{"num_classes": 17, "qk_norm": false, "layers": 6, "width": 256, "pooling": "mean", "nesterov": true, "orthogonalizer": "newton_schulz_5", "max_grad_norm": 1.0, "batch_size": 384, "weight_decay": 0.04}
Rows from block 2 of a small image classifier, named by matrix and row number. Rows with one number belong to one neuron. Each number is 128 + 32 x the weight over its row's rms, rounded and kept within 0 to 255. All counts start at 0.
After each neuron's rows are labels from the 100 images, of 14848, where the neuron reaches its highest value: "peak at" is the part of the image that holds the peak; "top examples" is what is common among them. Only what is clearly more common there than usual is listed. The data: microscope photos of single blood and bone marrow cells. In brackets: how many of the 100.
# fc1: MLP up (model.blocks.2.mlp.fc1.weight, 1024x256), inputs 0-127
# fc2: MLP down (model.blocks.2.mlp.fc2.weight, 256x1024, transposed), outputs 0-127

fc1.510 [138 166  63 133 132 163 122  68 126 185  78 116 158 181 119 187 141 128 117 160 119 124  94 111 170 137 144 145 118 100 115 190  92 162 132 114 164 155 115  91 126 133 150  61 134  78 175 136 131 105 140  68  81 112 111 103 121 103 134  65 157 130  95 157  97 169 119 128 146  94 173  88 106 130 167 160 104 190 148 125 147 105  99 152 189 180  96  92  79  86 156 136 155 149 106 124 104  97 147  87  79 162 119 124 127 124  84 153 110  73 125 130 166 111 152 127  86 100 154 136 143 112 108 116 122 145  66 175]
fc2.510 [ 74  82  85 115 168  81 112 146 135 113  64  89 135 162 150 138 137 149  75 140 115 146 140 125 112  77 130 126 138 123 173 133 145 126 176 159 148 133 135 118 131 156 119  83  83 122 131 148 148  64 161 144 158 131 114 132 118 110 144 153 135 163  49 126 134 133 108 153 121  99 128 115 158 180 131 158  99 107 103 138 118 135  83 109 116 155 132 125 117 131 133 127 107 102 103 120 126 163 131 164 105  55 141 143 153 199 174 106 132 112 124 100 165 140 228 137 132 144 145  83 136 150  98 103 140 159 122  92]
peak at: top right (41)
top examples: cell type: promyelocyte (25)

fc1.352 [138 108 109 184 160 121 145 143 110 141  73 132 102 198 170 115 134  92  99 119 163 171 116 148 143 135 161  97 151 161  89 144 127  90 102 107 141 126 108 100 115 124 197 127  86 103 129 124 121 166  95  92 138 188 113 145 113 155 172 139 151 101 140  95 202 124 100 108 156 154 142 134  31  75  69 125 129 134 149 155 137 116  73 157 191 145 187 120 107 102 163 121 166 107 134 172 103  51 153  97  73 143 116 181  83 125 156  85 108  58 114 156 162 173 113 146 118 133 135 134 135 131 128  44 159 108  84 177]
fc2.352 [102 166  71  90 132  96 175 183 103 132 147 117  73  49 101 160 180 155  66  83 148  66 124  82 137 124 137 164  85 119 133 102 112 143 152 124 142 126 104 138 129 137  82 102  92  98  76  81 117 100 126 156 110 122 101 135 123 114 115 167  76 100 135 165 178 101 142 124 227 135 115 104 158  63 119 151 174 106 189 115 156 139 132 171 121 141 128 141  83 242  86 134 114  99  38  99 149 141  84 101  88  74 133 159 157 114 151 156 145  89 130 106 109 113  85 102 133 114 106 133 119 137 171 102 108 175 129 125]
peak at: top left (27)
top examples: cell type: erythroblast (51)

fc1.422 [130 117 142  97  93 121 104 134 113  65 143 138 155 139 127 110  98  78 119  97 128 162 136 108 131 132  99 129 144 102 197 173 133 159 188 160 102  99  81 131 130 109 142 102 124 110  73  85  82 156 131 148 101 140 135 136 106 127 125  45 143 166  92 163 112 196 130  61 151 157  71 105  68 149 126 149 104 151 164 105 117 148 132 153 172 169 118 146 133 130 114  89 102 116 116 173 128 129 207 129 117  92 110 147 136  60  75 115 133 226 121 138  90 164  85 142 159 154 120 111 154 134 157  14 133 102 159 169]
fc2.422 [112 148 104 149 124 129 103  96 149 132 150  63 140 123 146 136 149 129 132 113 136 136 155  91 129 160 165 151 115 131 161 109 113  41 142 113 136  99 147 149 182  98 114  97  79 181 192  94 160  95 133 120 107 101 146 186 157  85 170 119  94 167 176 135  84 134 129 147  93 158  78 133  60 120 142 149  89  63 116 141 105 156 142  79  68 133 125 172 144 152 152 149 103 138 190 106 154 131 144 139 174 147 138  83 129 143 151 146 129 100 119 154 158 155 131  63 140 115 130 113 137 184 134 109 119 130 103 135]
peak at: bottom right (27)
top examples: cell type: artefact (25)

fc1.586 [104  92  99 166 107 116 139 132 128 124 159  99 118 182 187 108 160  95 113  86 132 196 102 154 146 148 125  93 103 135 148 111 122  78  74 131 112 149 103  59 137 128 155 131  62 128 156 109 139 128 149 167 100  84 103  75 152 130  77 133 141 101 200 133 119 158 124  93 142 151 109 222 155 107 126 100 109  79 127 138 187 119 125 134 112 163 123 135 156 131 139 114  66 138 139 122  85 147 170 152 108  85 173 112 123 133 125 152 108  91 168 107 136 146 132 109 111  68 117 138  72  72 164  86 133 141 172 134]
fc2.586 [ 77 101 175 152 125 133 107 161  76 164 130 126 119 128 102 107 133 164 127 110 181 143 169  94 134  39 153 119 125  77  71 118 162 162  84  81 115 126 172 235 130 143 149 154 129  98 122 167 147 151  46 114  79 147 158  88 107 169 126 104  91 167 152 160 193 109  43 124 133 157  77 142 131 187  98 133  69  79 184 150 178 126 148 131 181 124 127 123 115 157 150  80  78 155 102 105 122 115 149 134 101 211 167 112 130 157  76 159 121 128 124 146  85 140 199 100 113 109 197 122  80 141 162 125 119 113 138 146]
peak at: top right (28)
top examples: cell type: erythroblast (48)

fc1.120 [ 71 136 129 121 124 158 141 149  79  99 167 153 178 140 138 124 126 141 141 147 161  94  26 104  83 166 148 117 132  83 121 116 113  91  82 150 157 137 156 110 109 109  77 109 107 165 107 121 100 112 156  95 153 155  64 101 168 140 147 131 110 155 166 100  80 124 137 167 109 137 154 154 151 170 140  69 110 104 109 120 188 121  61 133 112  91 127 145 125  74  59 125 125  97 176 133 136 206 153 144 153 132  95 125 129 143 135 163  66  96  72 132 174 116 108 169 153  89 133 121 116 160 126 143 118 186 173 151]
fc2.120 [118 136 172 158 119 118 126 167 155 166 119 183 141  98 166 146 100 158 117 121  71 153 147 119  64 134  66 129 129 138  76 113  52 155 137 122 142 145 110 162 173 140 105 121 205 110 103 122 133 155 154  90  83 101  96 133 151 125  52 101  80 126  91 151 111 108 133  95 165 124 126 118 148 140 119  89 141 165 131 136 159 125  76 129  57 108 113 152 194 124 130 116 168 119 170 162 136 109 141 161 194 114 119 123  71 120 135 174 125 126 109 134 128 139  93 103 120 139 102 138 128  97 147 108 108  94 115 182]
peak at: top centre (34)
top examples: smear: peripheral blood (35)

fc1.48 [130 125 171 118  69 103 135 164  90 130  77 135 163  95 126 141 119 130 152 106 146 151 112 114 145 160 112 156 105  90 203 177 127 165 121  99 101 127 135 146 151 114 121  95 133 163 119  83 103 193 143 149  93 165 179  90 174 158 140 115  96 184  99 104  54 119 138 175  84 137  97 198 107 150 173 146 173  81 126 186 151  86 167 170 127 132 134 146 172  81 116 108 124 140 132 104  82 140  99 152 104 105 155 168 169 127 100 172 109 120  90 176  96 157 166 190  77 120 103  78  91 155 144 141  87 179 130  99]
fc2.48 [163  89 140 136 143 184 136 162 125 115 164 107 142 161  85  97 116 118 143  84 139 142 123  80 173 102 118 120 153 154 124 114 108 152 124 126 117 193 171 103 144 123 113  67 119 127  74  78 191 126 156 119 135 111 146 165  70 132  80 131 110 121 107 137 107 170 121  88 134 120 162 157 113 104  97  62 153 131 112 161 117 175  73 102 137 129 125 120 113 126 124 108 177 112 133 120  76 191  99 156 102 112 116 135 136 113 107 148  97 153 113 128 123  86 142 103 153 159  54  62 198 171  83 171 142 140 154 149]
peak at: top centre (48)
top examples: cell type: artefact (33)

fc1.483 [112 136 131 145 141  81 168 120 125 127  76 125 128 140 173 159 128  90  98  93 109 117 107 101 169 104 180 205  99 149 158 120 179 166  64 113  91  88 114 145 112 118 173 159 165 118 159 159 146  90 118  91 108 115 135  93  84 134  93  45 138 155 121 102 146 102 147 114 121 118 173 117 164 170 121  97 105 151  92 156 160 125  95 131 116 123  97 150 126 126 132 159 125 119  91 126 150 153 136 119 168 103 120 144 129  64 140 111 105 151 143 176 127 144  93  55 171 132 143 149   5 107 155  76 156 190  98 163]
fc2.483 [137 123 163 132 172 135 126 104 148 161 116  82 152 172 165  89 109 162  78 111  91 123 135 113 146 124 112 113  98 108  78 150  90 181 149 132 177  88 104  80 142 188 168  91 156 185 163 122 142  71 182  89 111 134 123 128 124 122 116 140 106 102 126 196 153 166  77 119  85  45 143 132 125  82 103 121  95 160 149 106  86 112  66 194 175  95 111 120 135  98  62 116 138 160 127  98 147  51 115 155 167 164 116 128 145 140  99 101 135 100 108 225 132 178 180 113 114 151 136  89 148 114 148 141  76 157 111 124]
peak at: top right (45); top left (27)
top examples: cell type: segmented neutrophil (51)

fc1.228 [105 187 114 119 107 134  72 122 108 125 131 111 123 144  73 175 149 100 192 154 103 151 113 143 128 168 112 104 119 124  55 119 141  91 146 111 108 126 137 118 109 138 116 117 213 149 124 196 186 112  44  99  65  84 154  90  71 149 126 178 112 120 107 117 161 131 114 144 136 118 107 113 124 150 172 238 162 146 133 141 154  95 111 207 177 189 104 196 113 121 128 130  97 149 131 144 127  98 158 102  65  80 135  90 137 150 128 116 147 129 126 148 153 166 127 110 100 120 110 131 103 138 106 126  95 151 112 149]
fc2.228 [151 171  93 146 142 161 177 109 136 146  87 128 100 109  72 175 132  85 130 145 123  97 100 148 169 139 100 149 121  94 134 100 152  74 197 109 139 140 155 153 108 171 160 164 165 102 132 124 150 128 122  95 146  80 137 156 132 125 165  97 134  93 163 100 128 154  77 137 208 144 134 111 133 170 151 167 105 140  69  94  75 137 150 189 110 152 122 134  89 231  88 165 138 144  77 117 109  89 149 113 186 171  80  90  79 115 114 126 126  71 146 155 144 146 140 150 128 133 117 113 111 127 136 127 146 188 154 101]
peak at: centre (72)
top examples: cell type: eosinophil (32)

fc1.421 [136 158 156 138 116 177 113  96 116 126 204 131 131  76 147 117 139 162  52  78 114 118 178 149 147 171 123 116 121 181 124 154  95 104 141 143 138 137 143 121 142 126 179 150 164  79 112 150 140 106 170 167  68 133 133 148 129 161 151  68 124 148 181 127  94  95 136  90 116 108 103  86 142 132 154 197 181 109 149 152 105 165 146 105 123 134 126 123 128 138 161 138 153  65 110 188 128 114 137 100  62 107 130 180 134 133 132 106 151 114 120  44 119 173  87  65  78 104 155 133 134  90 183  63 139 164 198 189]
fc2.421 [107 117 154 106  60  66 136 126 130 150 121 108 103 145 155 134 126 111 154 149 170  86  96 115 139 117  81  78 146 110 139 126 121  75 105 232 151 135 104 100 110 100 109  94 126 120  92 127  95 223 154 196 103 138 113 120 109 126 103 147 135 154 139 180 127 113  82 144 138 143 156  95 122 138 102 199 105  66  99 136 109  63 114 108 137 155 124  69 119 109 138 142 118 100  91 109 103 106 179 154 131 125 151 108 178 132 110 168 184  41 130  81  83 177 176 191 130 145 142 178  89  78 121 197 149  99 145 144]
peak at: middle left (33)
top examples: cell type: erythroblast (76)

fc1.498 [164 148 136 147 113 158  78 116 134  70 106 176 155 115  56 142 133  89 179 123 111 209 120 135  92 130 109 139 155  90  61  78 151 170 102 117  94 106 135  87 109  82 147 199  64 168 112 124 145 109 145 137 142 146  91  93 167 157  96 138 178  84 116 102 125 158 145 166 138  87 108 122  84  79 103  64 113 116 120  24 117 120 122 131 169 126 157 144 133 158 128 140 113 132 125 102 126 145 128 107  95 140 130 131 124 105 121  81 125 124 122 167 129 112 143 135 200  86 184 140 124 172 105  69 107 129 153 161]
fc2.498 [159  61 196 157 140 103 134 122  95 196 126 138 131 158 155  61 128 124  90  72 182 147 123 107 108 103 171  94 101  75 129 142  70 104  97 160 139 167 120  91 119 175 135  85  98 114 159  96 139 112 144 105  95 148 195 100  60 137 158 130  96 100  96 141 154  99 105 145 102 132 138 119 112 119 125 115 119 117 123 129  89 115  99 119  76 117 132  91 116 130 133 173 104 139 169  96 111 127 129 116 163 125 172 107 128  63 172 133 112 164 135 171 129 125 121 150 106 154 141  95 136 161 104 109 183 129 125 121]
peak at: top right (48)
top examples: cell type: erythroblast (49)

fc1.1 [ 90 157 155 193 114 141 103 125 127  98 114 117 145 153 150 151 122 120  90 182  85 107 120 116 130 144 160 103 147 125 115 131 198 183  85 117  76 138 126 131  94 150 139 179 169 213 141 160 133  66 121 104 142 139 119 180 130 163 196  90 133  98 137 134 135 136  91 115  78 204 142 139  82 142 116 144 138 131 190 155 173 162  66 168 138  88 109 166 110  49 136 183 131 134 132 209 124 137 125 146  64 118 149 120 151 124 159  83 130  81 125 127  75 150 139 165 144 103 153  86 148  97 130 117 117 142 132 101]
fc2.1 [119 137  63 149  63 135 174 155 127 149 126 156 125 131 137 122 116 137  95 109  98 115 138 123 131 140 120 151 115 148  86 158 136 127 141 121 117 133 114 129  74 103 111 173 125 114 191 143 118 138 175  96  64 112 135 181 185 115 123 150 165 108 196 121  71 170  53 167 168  87 107 174 127  76 113 190 165 158 132 165  98  98 141 112  58 118 159 171  69  94 145 136  98 137  38 135  46  91 147 237 132  72 143 164  94 169  61 111 136 179 105 139 138 127 149 134  86 147 147 159 147 155 162 115 147 129 142 131]
peak at: top centre (68)
top examples: cell type: erythroblast (33)

fc1.738 [121 116 160 189 110 164  54  96 115 121 136 163 118 177  94 128 113 109 121 163 133  88 123  95 112 143  77 116  96 120 133  61 133 158 129 112  96 122 105 121 109 162 121 114 130  83  93 151  90 115  94  83  63 119 115  71 118 124  86  85 208 117 148 140 142  97 119 188 124 147  99 123 104 161 100 129 235 166 129 103 147 163 160  67 129 143 164 107 134 199 109  90  98 110 147 107 161 182 187 138 137 149 123 119 160 157 127 154 136 118 112  81 142 110 118  71 171 120  58  84 143 132 151 112  97 150 156 153]
fc2.738 [ 83 167 106 123 136 158 100 173 124 114 125 149 122 163 145 132 133 157 108 172  82 117 123 146 175 123 162 110 129 114 142 172 130  91 168 102 154 145 134 178 107 170  44 131 179 108 193 103 144 122 132 112 187 152  96 149  91 113  69 112 169 113 124  68 154 122 147 133 132 150  99  93 128  73 122 135 120 115  89  79 141 150 183 154 180 127 128 161 163 199 137 178 103 184 163 181 145  90 116 113 170 148 153 144 169 133 105 125 112 143  77 129 151  83 106 116 131 139 110  92 139  82  78 104 143 191  68 123]
peak at: centre (62)
top examples: cell type: erythroblast (42)

fc1.217 [185 136 112 153 140 141 183 119 155 187 134 137 171 170 110 153  92 138 117 190 135 168 116 133 116 135 133 151 106 127 175 122 159 108  87 108 156 108 141 140 175 118 147 166 131 152  99 110 147 128 156 167  62 106 115  73  60 144 126  63 146  81 159  95 124 166 135 210 114  93 122 126 158 106  65 133 173 130 151 142 137 134 140 150  95  61 117 123 129 119  73 107 212  89 141  82 104 112 120 129  82 116 145 149 172 100 118 110 155 132 142 117 153  53 182 143  71 139 117 160 126 117  94 106  95 161 138 145]
fc2.217 [109 118 144 109 111 146  70 166 163 124  64 117 175 153  96  97 199 141 249 159 158 213 190 137 132  84 117 129 104 173 131 156 134 152 149 118 188 155 130 153 111 127 111 136  93 149  63 145  91 111 115 141 169 197 146 105 127 104 140 102 160 122 116 132 137  94 106 111 117  95 149 116 131 180 108 131 166 164 139 148 102 121 144 111 169 168  73  64  89 111 152  97 144 141 119 119 101  96  96  55 153 203 154 125 156 100 117 122  98 143 239 129 106  86 119 159  67 133 119 150 148 159 130  97  64 150 125 141]
peak at: top centre (66)
top examples: cell type: erythroblast (34)

fc1.179 [110 132 119 102 155 166 129  66  69 115 106 125 131  56  95 103 107 154 193 115 152 134 139 185 120 117 134 146  54 165 111  94 171 117 171  73 160 171 142 158 123  73  89 157 165 124 150 144 175 109 106 154 146 198 103 107 224  96  92  73 155 164 173 113  84 154 191 162 131 100 130  84 124 149 153 141 184 128 116  78 128 140  85 179 151 109 129 160 108 114 163 103 173 115 148 127 130 167 109 201  99 134 114 151 160 135 136 122  76 142 113 140 180 133 131 102 135 122 122 139 174 102 133 124 144 127 116 113]
fc2.179 [129 153 104 167 175 172 154 109 125 175 143 148 110 114 180 145 141 117 128  74  73 133 134  83 116  95  61 151 117  96 168 180 202 124 154 107 106 115  99  84 142  86 125 125 165 125 124 155 115 105 111  76  80 141 187 127 140 100 105 146 100 183 111 202 145 102 115 116 124 114 100 155 115 184 121 111 152 161 118 128 156 117 143 126  97 170 143 126 142 121 163 128 135  45 118 106 146 165 126 194 120 139  59  78  94 151 185 105 140 123 107 149 104  68  67 172 172 199 188 124 117  93 129 181 130 144  87 207]
peak at: middle left (43)
top examples: cell type: eosinophil (33)

fc1.146 [166 141  76 157  65  90 201 153 114 117 117  95 156 144 160 151 145 122 169 122  99 131  81 129 129 111 109 131 136  91 155 139  69 180 139 101 151 119 126 154 116 151 129 101 167 166 139 118  52 166 126 146  91 143 126 157 133  86 124 102  63  95 120 123 133 114 108 153 110 197  68 141  85  73 129 127 226 125 139 145 130 125 149 127 120  62 118  40  90 119 180 125 154 134 114 180 162 136  52 101 111 127 111 144  85  41 159 126  89  95 156 150 122 114 142 139 131 113 124 108  96 102 121 164 127  70 139 144]
fc2.146 [126 174 124 145 141 140 120 113 127 104 156  96 110 101 135 158 124  90 161 122 156  73 167 146 139 152 174 126 112 149 119 154 120 109  95 138 126 120 147 144  84 105 126  80  89 137 129 126 178  98 133 125 104 152 178 164 143 139 125 137 144 158  85 189 101 122 190  88 175 133  97 121 141  92 178 142 118 125 157  60  81 148 126 109 106  91 132  77 117 106  72 155  88  86 172 124 174 147 143 133  91 164 137 128 142 131 122 114  78 108 109 179 113 114  95 123  89  49  76 135 118 132 100  83 120 166 152 180]
peak at: bottom centre (44)
top examples: cell type: erythroblast (35)

fc1.187 [146 102 118 195 169  87 111 133 108  63 149 117  94 157 140 158  97 117 160  81 121  93 226 138 171 126 175 101  77 128 124 136 117 109 143 136  85 176  86 137 104 125 131 132 120 165 147  89 155 203 154 136 133 156 107 108 200 133 166 154 101 103 156 172 164 117 102 145  88 120 168 170 145 171 128  97  75 127 139 148  84 121 136 157 113 136 117  87 134 118 104 144 122  93 105 167 106 101  65  95 114 130 136 151  94 123 137 171 134  75 135 102 133  36 146 117 141  87 135 130 140 106 177 171 168  75 112 154]
fc2.187 [123 135 170 128 183  85 150 154 138 113 149 124 111 170  96 154 110 114 112 153 124 146  90 126  99  85 179 132 119 159 160 126  92  95  77 112  83 144  73 168 127 174 103 165  93 135 131 157  72 130  94 145 176 122 188 114  95 164 133 133 135 104 108 110 103  38 124 130  77 143 180 125 133  60  85  76 166 127 151 216 126 105 148 102 156 143 127  88 138 107 106  86 129 125  85 164 112  81  74 159 129 145 167 101 145 194 175 116 105 109 136 140 129 119  68 180 124 137 204 152 154 137 139 184 157 113 149 117]
peak at: top right (28)
top examples: cell type: erythroblast (90)

fc1.171 [158 159 203 153 109  80 106 175 119 103 135 121  85 148  72 167 120 123 144 150 187 165 155 158 128 110 155 124 147 131  92  99 155 164 121 113 125 136 159 101 200  98 124 144 145 122 110  30 137 134 203  81  90  99 165 111 162  86 127 118 122 103 142  87 118 157 126 113 118 119 131  96 158  81 144 128 148 135 111  89 117 132 135 112 115 118 151 163 140 112 190 119 180 151 138 143  84 117 162 126 136 131 176 148 181 137 122  98 168 160 155 102 182 109 127 123 109  97 181 134 136 168 159  88 138 113 166 169]
fc2.171 [ 93 136 143 173 131 141 146 112 121 119 164 197 126 143 103 103 128 113 147 120 193 144 116  69 116 169 137 139  69 124  94 118 120 104 128 157  92 156  73 112 150 108 130 145 127 103 189 116 160 191 160 104  76 150 109 115 146 126 210 154 164 183 150 194 156 149 161 139 122 137 143  23 133 150 120 147 146 165 180  32 120 141 159 106 114 151  75 116 129  95 161 116  79  58 141 127  98 161 190 147 128 138  92 147 162  87  80 100 129  74 189 161 111 112 146 122 100 156 114  44 107 120  80 117 116  97 111 112]
peak at: top right (45)
top examples: cell type: erythroblast (49)

fc1.18 [184 124 131 187 107 145 151 153  42 121 126 116 143 124 106 105 129 195 134  65 181 102 137 152 119  83 138  96 146 101  84 106 131  92 132 185  92 100 167  41 119  89 130 101  61  68 129 178 147 138 154 121 172 158 124 160  69 135  46 144 130 104 144 140 110 128 158  69 125 115 103  82 128 125 136 139 140 137 117 134  86 105  86 133 156 125 137 126  95 172 157 181 100 119 108 101 157 106 139 171  52 114  95 158 187 104 145 127 131  96 138 136 123 125 132 140 159  80 175 133 104 125 183 140 198 125 153 105]
fc2.18 [125  86 155 123 168  45 160 156 137  91 116 199 154 172 122 150 132 144  86 171  99  77 121 131 184 156 125 160 104 166 190 111  52 113 114 124 108  97 119 141 131 121  95 107  92 174 148 137 102 134 124  91 182  94 145 119 100 147 117  74  95 125 137 165 122 163 114 116 109 139 153  69 206 118 111 106 104 130 154  95 145 133 192 128 110 121 151 148 149 156 186 146 133 171 119  86  75 161 115 119  61 140 131 102  86  92 125 104 119  67 102  88 145  89  74 171  62 189 102 123 121 133 148 132 146 151 138 142]
peak at: bottom right (29)
top examples: cell type: erythroblast (33)

fc1.257 [129 154 125 126 147 145 185 139 153 134 122  89 106 135 110 109 153 144 168  72 102 155  94  33 141 120 127 122 140 152 124 102 145 123 121 105 118 136 144 119 148 112 147  67 167 137 148  72 128  95 163 120  96 255 103 128 134  73 128 113 132 157 134  57 170 126 125  90 138 125 183  87 104  80 101 117 107 176 157 188 130 115  76  93  95 132 128 142 145 144  87 192 213 122 119 125  94 133 155 123 107 103 136 170 103 115 125 115 129 158 156 118 117 125 115 118 136 143 129 122 194 149 190 111 127 159  96 126]
fc2.257 [124 100 136 142 131 122 122 179 141  83  91  82 132 156  63 108 143  60 117 102 132 148 103 178  98  48 100  50 165  86 118 141 107 171 141 116 135 175  34 126 123 143  92 106 158 161  73 156 180 162 131  91 122 150 147 130 152 136  79 105 100 122  84 115 158 119 166 125 154 125 146 125 133  86 112 139 105 126 129 121 108 131 102 202 116 110 165 108 133 127 130 180 145 168 176 168 125 113 111 103 139 122  91 137 135 156 127  68 100 197 131 122 112  83 189 110 134  80 127 182 124 138 173 158 154 112 172 122]
peak at: top right (29)
top examples: cell type: segmented neutrophil (41)

fc1.264 [100  94 120 126 130 133 116  97 112 144 138 156  97 130 126 129 112 153 116 119 156 142 155 133 129 121  96 120  85 140 184 121 129 178  82 130 132 142 144 130 108 131  99  60 117 101 147  87 127  67 142 144 169 132  69 159 142 121 142 154 112 112 144 155 160 163 100 188 155 228 168 176 107 145  77 140 163 137  82  63  76 101 138 151 141 143  67 130 156 114  90 105  96  73 107 155 188 143 178  85  79 108 138 152 125 122 144 140 155 183 118 113 177 131  94  80 122 176 127 136 105 131 161  87 143 139  92 141]
fc2.264 [112 106 121 158  94  30 101 105 137 179 167  94 131 191 112 161  80  59 122 111 132 111 109 115 154 140 100 146 142 124 153 189 150 144 179 157 150 147  98 132  97  99 146 104 132 179 102 180  87 128 150 122 126 155 103 118 148 119 134 108 100 100 111 158  66 130 108 126 174 128 156  99  98 191  89 170 110 162  97  98 176 153 114 166 117 132 175 154 164 146 133  44 109 185 166 175 150  74 111 116 108 126 134 159 126 163 126 152 107  93 136 143  97 138 145  68 101 145 102  75 156  92 144 114 122 159 134 138]
peak at: bottom centre (51)
top examples: cell type: artefact (27)